{
  "arch": "unet",
  "model": "text-conditioned image diffusion model",
  "dataset": "photos with spoken descriptions (Open Images, Localized Narratives)",
  "train_examples": 101725,
  "image_size": 32,
  "horizontal_flip": true,
  "conditioning": "text",
  "objective": "edm",
  "cond_dim": 256,
  "tokenizer": "char",
  "vocab_size": 53,
  "text_encoder_width": 128,
  "text_encoder_layers": 6,
  "text_encoder_norm": "layernorm",
  "text_encoder_norm_position": "pre",
  "text_encoder_activation": "gelu_tanh",
  "text_encoder_mlp_ratio": 3,
  "text_encoder_head_dim": 32,
  "text_encoder_fused_qkv": true,
  "text_encoder_bias": "none",
  "text_encoder_qk_norm": false,
  "text_encoder_parallel_block": false,
  "text_encoder_inner_norm": false,
  "text_encoder_positions": "rope",
  "cond_dropout": 0.1,
  "norm": "groupnorm",
  "hidden_act": "relu",
  "weight_standardization": false,
  "padding_mode": "reflect",
  "widths": [96, 96, 192, 384],
  "blocks_per_level": 2,
  "scale_shift_norm": true,
  "attention": true,
  "upsampling": "nearest_conv",
  "init": "kaiming_normal",
  "residual_init": "none",
  "optimizer": "muon",
  "muon_scale": "original",
  "learning_rate": 0.019,
  "momentum": 0.9,
  "nesterov": true,
  "orthogonalizer": "polar_express",
  "adamw_lr_other_params": 0.0019,
  "max_grad_norm": 5.0,
  "max_steps": 11300,
  "batch_size": 64,
  "epochs": 7.1,
  "lr_schedule": "cosine",
  "final_lr_fraction": 0,
  "warmup_steps": 220,
  "weight_decay": 0.0,
  "adamw_weight_decay_other_params": 0.05
}
Rows from block 8 of the denoiser, named by matrix and row number. Rows with one number belong to one attention dimension. Each number is 500 + 50 x the weight over its row's rms, rounded and kept within 0 to 999. All counts start at 0. Numbers have three digits each. After the name is the row's rms in percent of the matrix's.
# v: attention value (model.mid.1.attn.v.weight, 384x384), inputs 0-95
# proj: attention output (model.mid.1.attn.proj.weight, 384x384, transposed), outputs 0-95
v.253 096:503465490467444523553487593478587518496488528517601452517537444484489391526472505540575519489575596384489551524563495459446446457532438467372532356589439505478558539477584469570471483471482614500442549483460489512568498588563501505428490522409488531473467449483410464436476506459413517500
proj.253 094:531518473485500516541425407499499469542482557449499485571523452511601595493523462459463496465497461620458506545439479446424398526513584433534544558467466509506392411552517412504567504595560387529582537526475560517447509459555428499528481610496452470484588548477509561437484530525516517467
v.254 093:497455488495554482482466454476476485540524484398518471487550509446568513569505427504503429527505530536532482493505483490460468479577533574552502479531541393508449442438479447530437537563525490488496465515455517487436505496422474500404497479479504533490463460457489475436490451561539497545
proj.254 098:553617583535483585560470477508532441466505506468463534506533513532359454530477535539595479466490523539586479447550479460520371479519573446626591535483483581486514534513436492516478474415499557458540593494500477527493533504513524473453473488486511548583425569430459518498491500438442554459
v.255 103:504483526579498609544532532479482485535482419594568487521477469427471459514517510574407489519591498484516470515535568504443460469529564474488479504390457494534443424586543497461486423579589565526485465516562478597445469514437545591541445438519431510387576591494503500508500522560531575419
proj.255 095:593452562539532556499461486540605537466545584476450535541509461476437620492600519465536406439533526492457528501564494466493376387486471659462473465520470487460495558463497521466505483463438525573574445548616504521554516423511473452489496515566484499529451466483533495484545458461563436516
v.256 090:462518507420520544608448515481536534420470507431531502444492514460371527597559433447515601580478496495541548514542401504561543460488502507561414486497454509533500486551435505541521455533512467624497617405442537497652456482444518475545475521523590536605527481483520425502444479463479444512
proj.256 092:589421560521507391391512605536600513437510436485450426505482446507516518488479526490447477574461469477476472508572567499493507553534441553471493526509606434568513496419504589465501571452479534569445411607579432461499511470495527556476513504519502441430555495491509520587417533495490520539
v.257 096:503536508476489486649500430525499521530405576580610511452566433421491435546511452467466495511579525445544457492559385541444578431418347473536462523544585503505513458546518472519397518541508561598408362529534498525465525466511548484470489523526549496583419509525460508514510538508502481481
proj.257 094:608524497480489524446499571541530500471556439650471562542420529506466449475506499370448527528481566505579490587542444403508488561535557499493491443452494516511515531485424421513518571530459483462463592574438520396491528451636396534527546428439496507530498458546471541538424450466507460477
v.258 097:469490396533485538345438585571464499510566590527556486477547484502569477453515561561474525465372511508434517559502558499536469519496558473503494511500516543513459508499545481473592509495595431479570486535514470513500513453460556498545548514462551463442529588540633490475524514466445579432
proj.258 095:509518509477571454619534446482428579503496565494537440490533471555438486486507541470505481482498430557507463422476548561544569481527507494566578454436577422386508544561391495567513441508450515477558514451521562526428492531420482526554429507511445542500562503466476480547553461454507482319
v.259 090:518459452522541474513468543515560509587517510386571537440494552564489594485464481533539518466462394528529469503464394472471492570503533430492570541515475466487464486495538493580462511476498555432456535482503479586477585540525591475483510546450533485422564498583518514556460478432522542429
proj.259 097:548589480443540507412483418509414499520473692568442388515523528454448417492479517505435445402571492479510445510549567596473533435409508460521507489524519513513527455541352489483480551465476531500531485532513493502505432461500470498550531485515511432580480456438465468427471562553472447605
v.260 089:482588517478522526493554626495501469568427425530579547533453441470520456462614543507457556366512539496494594464558590485428478450410482504581547518517445548486581504486442614430541485555506487385574486494535437494551542446477503495484469563543466475455445537399416376497512489478552404442
proj.260 093:570505513422530493498515452483429543428490510493488375431492387460545518557528444481491470495454467529504473459533537509621506514551481529500455441515531421469504454551409457534484501549409469553476476508508549507491473505446488569510435482523500539506544504589532578515509518535517511380
v.261 093:473508474594534639547501492528483511414566557546459484550513500535490560526481544503495508530472548592585574478505482540420461520543503535493495469433393502499520549502533499485466436580486495576475520537431412446476463518449501446508621487447495518513539433434473388535508469523404469477
proj.261 090:436534462459429460500487515431440525531456485364467554512474518543509547466501598453463455413416508413453483470539535563520536500536491438478544604547507560524506486475421509523506549539476494457540466564512541512492495524467430545461587468550478540440431547435521406538516507518527540500
v.262 095:484567510449482434571543518448539502395496532545461517509513507537487393466490446509512474545469511439458543434455485524462517465578403389551517535531484446478403534529401454579569436529543482552484521519548532439532456470496480483431554442509483497524487507490614480565576575476424557519
proj.262 093:457498511517467587444449454527447430526495463526543467553465507440502548537527476409406526477452420530486478530572576479507575498455450510611419537488534491445585444403531473465469591432436510532471385514365392544553548494497580496446445459500521523564538475497476477507393514502579500528
v.263 093:585470434511565486452480543464464483572513425542387592514490543478500459433531537552412552434453464519501546487426511494567533513529448570473502513466515554456508570562483542499516459507526493466546449546414526521516551524434557482470460542491570479445516532474496577546553528471536513503
proj.263 091:493486441495477519489516393529383527562481527459557507472546501523496494634465405490491511502463573526504490495556526512449526431483510467509519484512527438407539514520541448536489471557438525495438381480571540521505434488541497566464473393497455479611525423526530546437528469494508488446
v.264 090:522547521468514616463540537535502515448527556516620400460472506513483511505462577492564495495571419529538493500492488534456474567548619578472487586549514482552494515451487467509542444442453576419512488451484509507550516467549493503473557530567528558492477493466556499529590491526554542445
proj.264 092:435583451566525466563435510476451521516465513456458559556526552473522436535542539597532548430513463522463521518503597459452578464475489405470517514485598494458423543564516506431559487474507532521538507572474420503550475403426499436525494428567477458511463545569429421508396457509488501462
v.265 091:559497443515584395531503579487516517441516566566516519487511501484460448464436523546529513506440462459429535492497432424539476445474511566559445475434543588442482519529524400504540565594572433579436501470544475501482437555520473462453414461446543620548518482502564581411461534479517528520
proj.265 094:485473491450562503556561464580456499441486361542483587435464463523484572511573366493477507493524568555385493567578492595502503557540499476511591438535493425551565539500505530477502513458442527481572506421493491502489516456451492648564469467533477460445448440456496518533469466515474438495
v.266 096:425537504492519523456468482573480504496490613487473524461460519333568460459543517520466502535528461477456425512594543443566456516488558509394550526453455501467539513537472555420504451534447454491554469530441478457482577517553450456483509482508504518583451475427583514494523591531447590538
proj.266 097:467537439497531522530542449491523470615360381398551471392518457644501572586512496540555483487480430560576550492433517544464586579545451467524512426559501440564547418539543484523509531474528618473497441464473556544423464409481511547504574450518397439449446557473530457500612554546504470495
v.267 080:459483559546579568527543576558439463564547557433493460590423599597536459470486552456424380553529413537512493527516442621510440509502544572499487449509524514527493504446530408517605413529459477452485524507431487576498503476422486540502473473543508477482567513548519591411531447497492531585
proj.267 084:457546438429524464515417404441497471515493591532429553477630496568509529528545547473512430474450575437474520582479549494472505497467536503511540576537547449502447488501520533439470624532526568550570447478511567528548554444499506470626551553455536532469403543508467442539556393436521401521
v.268 105:479445564603504399564454620481499468519516601468509476496534583528510470540454577508468625540562457503415473450528619559551504574435708457524547543563482464490476482541456570485442440474551505464438530486460528500438541583500547483538500502605524493457468510449490635460518438462548590502
proj.268 106:477585404446504621432508497593496611524545502442524435521524534576474540419468491598512474466495473630584484534458552543428456512421430514482581585471545554528536533440532489511550527518528483541558435467483460578576477464515470458506525546501483337544494591488436512565534523487473504501
v.269 105:501538461508536566428444496481481542506534478509519461485502519528503418537486510670556510327448431536477430565448537513569525493572577466523486598551521493498445551519466451559527448429477509471579452385436481526469471579515497523514495517485543467504541476486536511483574476480496483380
proj.269 102:530529454510524514480542521486442474543516551496547518594551586500406469547547476532490564460419520576456490393535548540458501521456521361500536480515447506476535474525446549491505478526457412494444498558519477486555453417464482495545550471574564496540494487513502534471498460498433488379
v.270 094:508575520499470494464498462473499559546592479429410490449548361515462488457537439575488527460565539550475475488477471546539378551522590429593503515545489483470464571460501495548565463434548510463444539497424539538501574556438476446500573550524486495465597385562556515476521462509512469524
proj.270 092:444481509557452480426526448481467436470515523467542440461513496555542500463475550504571461553416538461495621505523459456497534511549503511479454481488630533525508519517474514480519465488462557572484503483539400600491495414559541474494502570544467488553584576551412428464485414560492496440
v.271 115:429539463389465503443603475579478451509516529539541571506532486454619500463520504519476576493547530450412440424574498580499531471482384478393564496509562538481506498553429457568531515519463572531488423579463504370553524489567499492429466463474561461570450502551499463493473505524470485481
proj.271 106:543449525601508520587428518461492515447467478529518477468518533581393513611501426442511479483411502481563516496496513496559549503552528519603377515465441472427439445466553492439458419511485478428433446567493522477472463499478495566477489504481445528493452473456525484534466552420501461528
v.272 091:551520482493452526573494432524458456518476582452503496519502492530543524457470522433552507571536488530532509424504440520517483506445508553492549549544458545420508458539528445552414549516486464546443537510475469537478501538479428431557576526423489431429480477577546477486489501453446515429
proj.272 092:466467546456463529392526561466486490434483529505632465414521517535431523466481473491514532443438475489487516490428508518489501485454475425497467509548552483492440509550412412440401541454491538454488479544520511489487485522519433488496445516506494452600528542377473551568485511526504503557
v.273 097:372455434486504443483453480509472427522497572526528625438476499440492511448493435580542539457499536550492561564532451433462488597535408497487507485513487468509516514461448512592549541540511567391438509510502507537636508490532512475553537496523575503439474533580528522481453489522452491562
proj.273 093:574478572533527411447544538528487521434507532500492488505506528539488534471434550464373482481545492400562562602494607496539555466434517429616541494432524450421486451511510487506480528382515552537434499463497465419505530463450481483473470493506454538524575416595443406533400487506497436475
v.274 091:540562471543530504566479527427537493470495537459458479511578458460529581519588582441547493550396528494468498507443440550499452480562502416584506553407473552504549519606543581487572523498394565473541500493632581512544450477533416407469476474463479442518563481548542391544500508465502480519
proj.274 087:449437635462537523476519552473418509514547482530546496453455501617489478439547536426532473466572460393473506546447495528485464521618455568514514520428515389471519448536414450416521468405547562525526509505515514549598501592552567560502499461527456493534472540505566533549476472454493493544
v.275 087:525432535591515496609431505472535557532498450498504541496579581540609554464428464475551465508541541420486458475540534491497511469493553533469484469594553490548462539481461506532553418452576472361542448487461370556413552481507425429379535523583548517529531521501448424504510479469556531621
proj.275 095:444568614440470596485523513399467593441489558516500439517560482533506501478505464509511441525528550545556580493430459555431463463489491467472437452481446452482507453481557545425528451577512558594498464543549476466514503542505474485565510511445528460450450515433392546506398504513501496479
v.276 095:487476556462514462577587478467505521517533623479433531457534571451653481427440541528484438521489483599411462476443387559544499510493484536452436469463566461561593630537481538484536487511511529477593431605548505536525524530534494448455510506534537493515440528448525509504545495451604520511
proj.276 094:513550513573521561500405489465552509464383528492491471431479552607453543463563459474542439456549574470525469566529544533399507543482579463593547478584556497543600419559467495548502563407557593526459418523535544508456566454519527461549499540511482501539479465427495571527556511582471488548
v.277 100:488590472544509589474563527442475492462594506499444485501532505574472426477457536423472463571456517586526502463500499513540485538481452464556484407591478541476508595451495518521490494485507586510502409508472533538412461498440376512460599514504601483562563523502473558524492534411544492474
proj.277 098:514437409517487492628442541488550539420468477477515574463491491607461607447491381470630480423453522473495512568558508478418542452528473503516458468510546484442518430462413445458578376541514494485418419527571477556470563445452540466466513512563495508483442517515478475503617503631491602542
v.278 090:597466430480441431450543491523582592470480535546541489387555463613409580467461390469521469492489515455434469619511434362499483443526535452533480587523588535608476434497442500561470496447515463501548473461489447481476487475427452546435420533479516488474542547544440536460443489498431407453
proj.278 096:514548522470576547461435510436498482483547549601551533535499576421602452513558568533458525524511475580485514406486556556522530462480443576524453444448435570477528473441551495495521501452450420448509551447468459467454527520481574507523476502476554479544568439516528491500456551544445539440
v.279 106:410573543573505559503478557514425516608486580545539498500424433527546436499512619517515615422444500516472532433486539602579521487447560492492465516555440393518603490525503508501517473454489461509598594535348451501499578508440501504525528493576454447529547475491535452463507564491514570377
proj.279 102:502522454538530515344442509459413518495543518516452323483570492475484505434498488587642516537416481550480451366455551494450478527495499409477518505469560389457437441520474507523544492550549517520462359579597459554484481441551405458507508537533517504527521615447422522520515445469479503541
v.280 092:528456517564456471476480495559416431482498644500551501445436524633530500465474556488501489504477596463560471467521551554475517480475560480587468471539544363582473533505544456438480486530528488401442381581541473452563435444498454446524504491383432493535452507466473439456453496545508555480
proj.280 091:454632501444535533521484492495556484418554417461510485486518598409460586558443467499498493472550451593509506528500455506488582563496549529471531561487424549515473557528481527506530504479522488467579535399447553523488533470540453524449504528548510594448493644368475473466521488458566434472
v.281 099:423535469535462517559497563560424489503485549529492507530471389503513495447492522566453503498487544513428510571451534562534542520538470431390457516495580534530503488599448481522519478455464490555578390522478591527520457477538458486555517474516623497511459529490550468464545444532518524514
proj.281 097:559513507543501546508511496482497527402469544476502542484439493603512524518450485367604504514422450533467436384519531468528521544516544483628577557414555442548382411505540438461516501590581587527580509480541508471553586544485464490525547505504420510485405448520460391504554474496450483394