config = dict(
    arch='unet',
    model='text-conditioned image diffusion model',
    dataset='photos with spoken descriptions (Open Images, Localized Narratives)',
    train_examples=101725,
    image_size=32,
    horizontal_flip=True,
    conditioning='text',
    objective='edm',
    cond_dim=256,
    tokenizer='char',
    vocab_size=53,
    text_encoder_width=128,
    text_encoder_layers=6,
    text_encoder_norm='layernorm',
    text_encoder_norm_position='pre',
    text_encoder_activation='gelu_tanh',
    text_encoder_mlp_ratio=3,
    text_encoder_head_dim=32,
    text_encoder_fused_qkv=True,
    text_encoder_bias='none',
    text_encoder_qk_norm=False,
    text_encoder_parallel_block=False,
    text_encoder_inner_norm=False,
    text_encoder_positions='rope',
    cond_dropout=0.1,
    norm='groupnorm',
    hidden_act='relu',
    weight_standardization=False,
    padding_mode='reflect',
    widths=[96, 96, 192, 384],
    blocks_per_level=2,
    scale_shift_norm=True,
    attention=True,
    upsampling='nearest_conv',
    init='kaiming_normal',
    residual_init='none',
    optimizer='muon',
    muon_scale='original',
    learning_rate=0.019,
    momentum=0.9,
    nesterov=True,
    orthogonalizer='polar_express',
    adamw_lr_other_params=0.0019,
    max_grad_norm=5.0,
    max_steps=11300,
    batch_size=64,
    epochs=7.1,
    lr_schedule='cosine',
    final_lr_fraction=0,
    warmup_steps=220,
    weight_decay=0.0,
    adamw_weight_decay_other_params=0.05,
)
Rows from block 9 of the denoiser of a small text-conditioned image diffusion model, named by matrix and row number. Rows with one number belong to one channel. Each number is 128 + 24 x the weight over its row's rms, rounded and kept within 0 to 255. All counts start at 0. Numbers have three digits each.
After each channel's rows are labels from the 100 images, of 14976 (inputs lightly noised), where the channel reaches its highest value: "strongest on" is what is common among them. Only what is clearly more common there than usual is listed. The data: photos with spoken descriptions (Open Images, Localized Narratives).
# convs0: first 3x3 conv (model.mid.2.convs.0.weight, 384x384x3x3, each kernel summed), inputs 192-287
# convs1: second 3x3 conv (model.mid.2.convs.1.weight, 384x384x3x3, transposed, each kernel summed), outputs 192-287

convs0.19:096152093177099135075155143092128105123103146133146164130115129132164080087120125152138118116164109164104118132121120146155097147147101160129095100098131122125117169070094149115136159100124120101132089065135119134158135170074147147112126119111124095092143161160150160130131108130084123134
convs1.19:108102140143103080089094134139110181133145144098149110170117139190133107133159167103143128115108173151127121127125135145105089123136117116177162127103123183114096155119142145131108135137111167162135110188131146119110144136142144136144115137125143135166137128105087103151140133170142165119
strongest on: text has "white"; text has "black"

convs0.264:123110166145147136105163116126116122121133141132103147110182116088153150118104128136128152153117148138119088095150111157139133139146144134142164121132124133120123109153108148132095143134088124127102145095146120102124131092122101126184146077126131102115096121130121159119123103115122067108
convs1.264:147119194157095116198124127113144140079094158081103164109104132176116144124125103123111170167101139084135130109127105131097109171130131170146150121154118128117170143133133077151125136073130129145148137130130122133151120121104094119131130109108120095133133125071135134129119114118113144112
strongest on: text has "people"; text has "standing"; text has "holding"

convs0.270:113149183142104094141165090126130138127130146129201127139157132150113112143116137143150166110093114144113158094135130146100110158110083157128144150119114172142097102136131097119118142134106105108128154080113142101150131101108138130156099143126121114133094117107125105100140151044122116099
convs1.270:135117138116130089125171118129115105125129084140118139149107141132121099137105176135165145105084174117135123142132140127035134129128138140111083124147117121152136161081122127118122179125146104111165115157125120158126141143124114146150140132116103123119137104141145162090144075151106184173
strongest on: text has "sky"; text has "trees"; text has "buildings"

convs0.296:102154145122096114173147172144134203137152131144101117117162136159175138131132114135137114156132131124149128131132105096106110143080099135130131154146141132134124157127165148137122088140132189098161135098159112147159152151102168123151156108154147135109161102136137115131127140157127123099
convs1.296:121173143087121108085170106114146164115137145149127144119127096104122103108100071089123094090136140083081127137088083120113158155096106149108148162099144127131131096107121121117141116136102105083116082198116135084109151134149115171113116092130104144153100120141131145165101129099143146132
strongest on: text has "plants"; text has "flowers"

convs0.355:161098123108111089135115146117122089124133157154105122104134148118121163112108115136155146097166123094126149112142153092149143173142137080119126117156154127159159132126137116116177112119105131166123144114091115143113126109100151119120122141138122151105120102098122148151133126156148071119
convs1.355:133146124144133081121137122151146111127103129182137119108156133137169128118109112135095123113128166077151104107132145141100118118153146179133138116095128139122090140141151139145117110121144099148178135109103129107155134134148136122068129153120146092156121126116139121126185128100095138153
strongest on: text has "grass"

convs0.6:141120101151127100114105113132155082126124104126156128143143124094129185073131107162104088111137120132082128112147126114114129120113102136119125101157146136124160159134165120154168145126141145124113166112175120098149118101124115111159147156112140087071094210066171173117127104133113129130
convs1.6:116139160165089149114076131159157109113090166172135122119147133125126126136104125098122087153155116100123128162117118155195093145146146139128129150092144097134143069108140140127106119106155126119143115118135124075096145101052100138115140114092112183110166130125100139095149128111109105120
strongest on: text has "white"; text has "black"

convs0.189:135122134094121077115104134129133082115119102151108097121095113105154100077113111159128140136103089167152096096085129140124128096128118152117054085141127124129136148133135142111123133148135142122150148142118112121117127137129151138103167126139122120092142086179162125137131110153126108118
convs1.189:132135111138135133148072137130158124149165140147140192141114168116106107091152129113127129127138150144146130139082114138129115115116098151137159134106159108132071063165135161130133105150081102176127098119137140151102104112158101061117140173147129131128163162094135092180147145150126124110
strongest on: text has "standing"; text has "wall"; text has "sitting"; text has "people"

convs0.243:123131115140161158164143124144087172150143091105131134104117119140143125145142171128150111101132124126120091151145122152123157131181170119136109139118110123081132142134137112090108138148129142135121149103121126126131103117132142131118120173111143118085138124140167128129111154134148149128
convs1.243:154170175134138115152144147183112128101165087147130100107138121154101118127112118135139157160149133105165134163144147142113132135116126087119153117120121156144135095140147146136146110123129111135126099090180114149120091140133138117164119139139170152126144113162189193182151145104116086132
strongest on: text has "wall"

convs0.234:118114136154156124106104118149133131148120089120103092115107136161100150161110091130139150128091119083114157135176140101116114142076159130129137124118122154129116152159132144146136128134052181113094115135137137125114128108145151125117131140136139186125153117120151111123125141112170102168
convs1.234:089132158144168123156141188123078141106120137144100171133148120108098167130097146108127117157159093067135109137104118169131157141147168111089138105128109125159093127097118149119144103098100116086092105154131116120146135088113156085135121106151076131128151133121110126111088122122126121118
strongest on: text has "black"

convs0.88:136091135098115087133168100127122079124124119164096103107131119110087100130127123101159175119120114118150110111172135090149113146095123122142150094103169104133121133141118072132130155152101136149152172140125146122166128109122147122140146123132124139092149117139127093095138073096101104109
convs1.88:143098203170131141116111141123129150082108104086132130141110126107085088156156087121106128079105133120182145096119192117126112137123122160122102176134186145099103110106143118149123164095117110183148173157153116123160115128145118106143147105115094084137148100109095139141128109107179111145
strongest on: text has "sky"; text has "grass"

convs0.108:122130140156105130085122163129091093118138125151159141132139119118140131161161128147121150139160166131170153149104104119147147073124146123110116138125131128110138161112125062124096136103142127144149091125128111138112125140152135152133170119121120106142126112146156099117141126131135139135
convs1.108:137112096115114145177116091119091156128113114131148116143133119158112156153155144100169101163128147130128134154083118140141125156116139126127119121156114129155122113148113117140195118119143127144117175103136128133114140084115168127120102112132159143110099093087131135116132126159128135132
strongest on: text has "people"

convs0.250:162100161142114128133146104142131119132133158145123106122144125117067153112125130170155146065143132150152116139174116094098067097084125143136078141175160151099145143121117134147119142121169143116125147107123117125139122120108155128104107142145141088095113118118115107129109077148141138114
convs1.250:151147096113083134092109122144117112139094081104135140141109152138161136161129107114123139130083101148127153108135085097140141140137095109122111131074133095091133170096121166160140154181088159129129120121192146153146151148123084123136185153128164121136115108125148127136121085155138139086
strongest on: text has "grass"

convs0.245:157104187120135160098128118121153132116129105108124114136133117118091088175154094159142126094109125107136147098136091155107091183137107122141175117127127140081133111143139142137144111134143163141088111147128178152101120112134152136140117128120113130133131095103138088118108122163071147157
convs1.245:145130118114142100149142113167163110143150135138158171120124161145156129127127155144093143133111116146147098159120134140101151143129122119148131126085131135104098090137118138105117164131100097096141112167120086140133111113188092117131144127091117070158180141118166151142100118107081181143
strongest on: text has "buildings"

convs0.323:131125114135127140141111148098135132138104091136114125130128107106147131153135112075125153118109141142134141113085124118128141154150152129156080139119125142159118144103137116151137113126106140124143148118141136148153106117099151141149114179138129101133140094108136147151108116137157149105
convs1.323:111139148118120119139081151176138106121140154117128123143121115127120145121112125100102105171114136138146110093146135142138100150131124127163136125140113140127113108119143150154106122129177083125098130157127083128138155158124147150128115085156101114137131140129144152160128119108137096149
strongest on: text has "plants"

convs0.304:108150127114108093119139141116087136122130154103087091113148127163129130154080140151121153104112136109150132189168158113147145132112109179127131113140095110152111093163100145134124100167150188131103139120117144114131134135096143127147143143114132093141178122139115123131145166129113127103
convs1.304:165108120187086097123134169096133142107123141111136152147096093121115164134113129113131090124144131160075167117153145142123149157128111104163152116161110175143144131123067140097126092107147163161092144123114122109130119103103127109121115108138123153123123119123121150124132109112139153143
strongest on: text has "white"; text has "black"

convs0.154:119108132131100109105155132128131155127125173126118164123127154085120139138114092143127122137107154121109090146120156157135166147118121116131122155122156109117120089157145135128133133067108113106129098107099136140113139114122116138114143146114133133130140160133089120125115103141072155105
convs1.154:085165113148120109150122123131075116129107183112077130147068090132146087126104147107126115118119164138136121144105087180128126144136103176136177153138142138133091148105123102141126173147116133140093097111107144161134175088124101096117118127124139116144120108143089144153137132091108115150
strongest on: text has "sky"

convs0.87:097142226137122134131089092135153128114125146106143141143108120162144129127125137123106147119145152166102136117162116132082171127090164120123133137110122140163133124120127177123105156128124171158110120127141122107139117120139097139114179099153124090134123136116142161128126151079142144079
convs1.87:109122093092140122143130116123134136122096103139159091119163140142104091127145117131104136158137112140099112135142146097126147136123112119130135115126088138134137099116116158104134121088177169127146165169118146156125133119135130121140104157130130133159102134176112117123123116118150153186
strongest on: text has "white"; text has "black"

convs0.145:094133126078160127118107103136133123107119141158113149137086133104133131148146070130120117127128145129132082120106132111081171118120119179105133125106113130140149156129122126103133103138127117116145089113125176110145145092101129123138147153112117157102125144150098123128125110111109165107
convs1.145:104166120164152110153114140110110152136150156158133114151090134136127110164127138140125117114115114121113131119082140132135103135166105141118163128116112096084130123200153105138118123154181136138115102136134133131116150138158140137135154149123172140150160135126109146138206119160123113141
strongest on: text has "sky"; text has "trees"; text has "grass"

convs0.153:091116123109117156133138141134108123156161168125151145142143094152103138146145154125093138152150120150121140112103124111077152128121105160129122093127087121142094108123125113126123116106140073154170125117133117148128135125137101135130150136125124145120114157094146110129135110076128184134
convs1.153:090138151128138120146083132103181114113125107122142102131151135107140146119140133138129122116094148143102142130122131114161095124134100174153074139116139116130170080125128141098089092096136119154132089160112131158123102131159148107128090101128154139139121150153160106198144126119108135140
strongest on: text has "people"

convs0.285:132112100149114128167129103146107152154129148133098134100128139120148141137171129100102104100128140152146118101165119155147150104191120120141165085133121113114127121134125111146154116137129095092148140116130114107108121125135143128139134147119128128084136113116169149167119148145120145123
convs1.285:101110146161116132175163137138146126146124104135161118143171123184124119124159162132155131165068122119153129132168145128116120117106101102140113144121102174125137104100132196098096109085110139114132126137145135131150126136128094101159140131115163146152128139166154146103118139146113128141
strongest on: text has "wall"

convs0.379:114096109169142095145148117134131110116134160140159077135096157127120157101110114131138163159150110109132129148106106157140146155105140100134155135110146115104153113131107129118132132153148179137161098143095126111164124116103147122137109157145130163115183132147140092155131101123083084163
convs1.379:128138096153093151115126109134139107146164135148115116131156134085087160124144082106155130126109138128148135143126141125118177143086104150103131118147206106115133133135112140140117080140149145107123112143167126138158154137159124116140169118164142122110108126121104105127102185180107160117
strongest on: text has "grass"

convs0.269:133156097144121158113127116151145175117111175124196101106088146136123121122165137147113133084147096095098106119110103109105140099155139115145142108129141125168094142163092158108108177098146134151113152147137109114145116122144097151150151121129142119088149150144113131159145160123067195141
convs1.269:168129142123109135113128123133178092079099130102137091177143110193109140149136129155166132117139144108138147177155136122103137139138130112129115179111154117119139115126127081077148156142126113089119108108128089151146120131131108111117114125148112160166122171131131155119116105099116167181
strongest on: text has "people"

convs0.290:119132112136115151108101132129140135132116147110132147143154126116118134127138128147125098181128107131179097097098116145137102133133160139164089070133129156146150132130123112146175117141101107127124127110131132158094129123117106127159121161131123114142109165148168101131129127102158123177
convs1.290:128094141182114130129151115141135138111132091083169108153106113102113126115149136101120141123124168129181139110077139146121137127141122155115112160089113071108109118112106139142122109124120077114155099139155077143122110126116106116128163120156093125084136140137136116124082119121102130141
strongest on: text has "people"; text has "standing"; text has "wall"; text has "sitting"

convs0.353:107150102120099096135143149106091135153136115089077167126119120122103104101130126174112127119095162111163111136086143124091103134112066098140130117148086117124143107130108115123109144136123090104167111140135118144162125067156109086109163115114121140142100109135131155107146131069160155140
convs1.353:151121126184100083155138102156136141106121128116176094125109155128169108091137122090145058117142163089120155135141168142175129144140088139110077180183163145114107106114150146139110103155121112099185144148115121115169132164110167128093116146135105172112142130138096127155198146098159145141
strongest on: text has "buildings"

convs0.106:123137147074099126134138130131165087132134148109125120107179121146119141142150124132097140121142134164119153108095115119122104127118134118131096157130116122121147150113126130156188131109143144113143129168118110160107144149096103122164153103116137145123110139118176095168099140097145119103
convs1.106:100182108144117115146147124136119115143122146126134115124085133112114187119163175114166139155129095114096090165111129149108146142115149135120146122117096144099092112165132162079121133142136099134105142123128109121158090123135089066143135138098160167145129132147101113080070147140126114155
strongest on: text has "people"; text has "standing"; text has "group"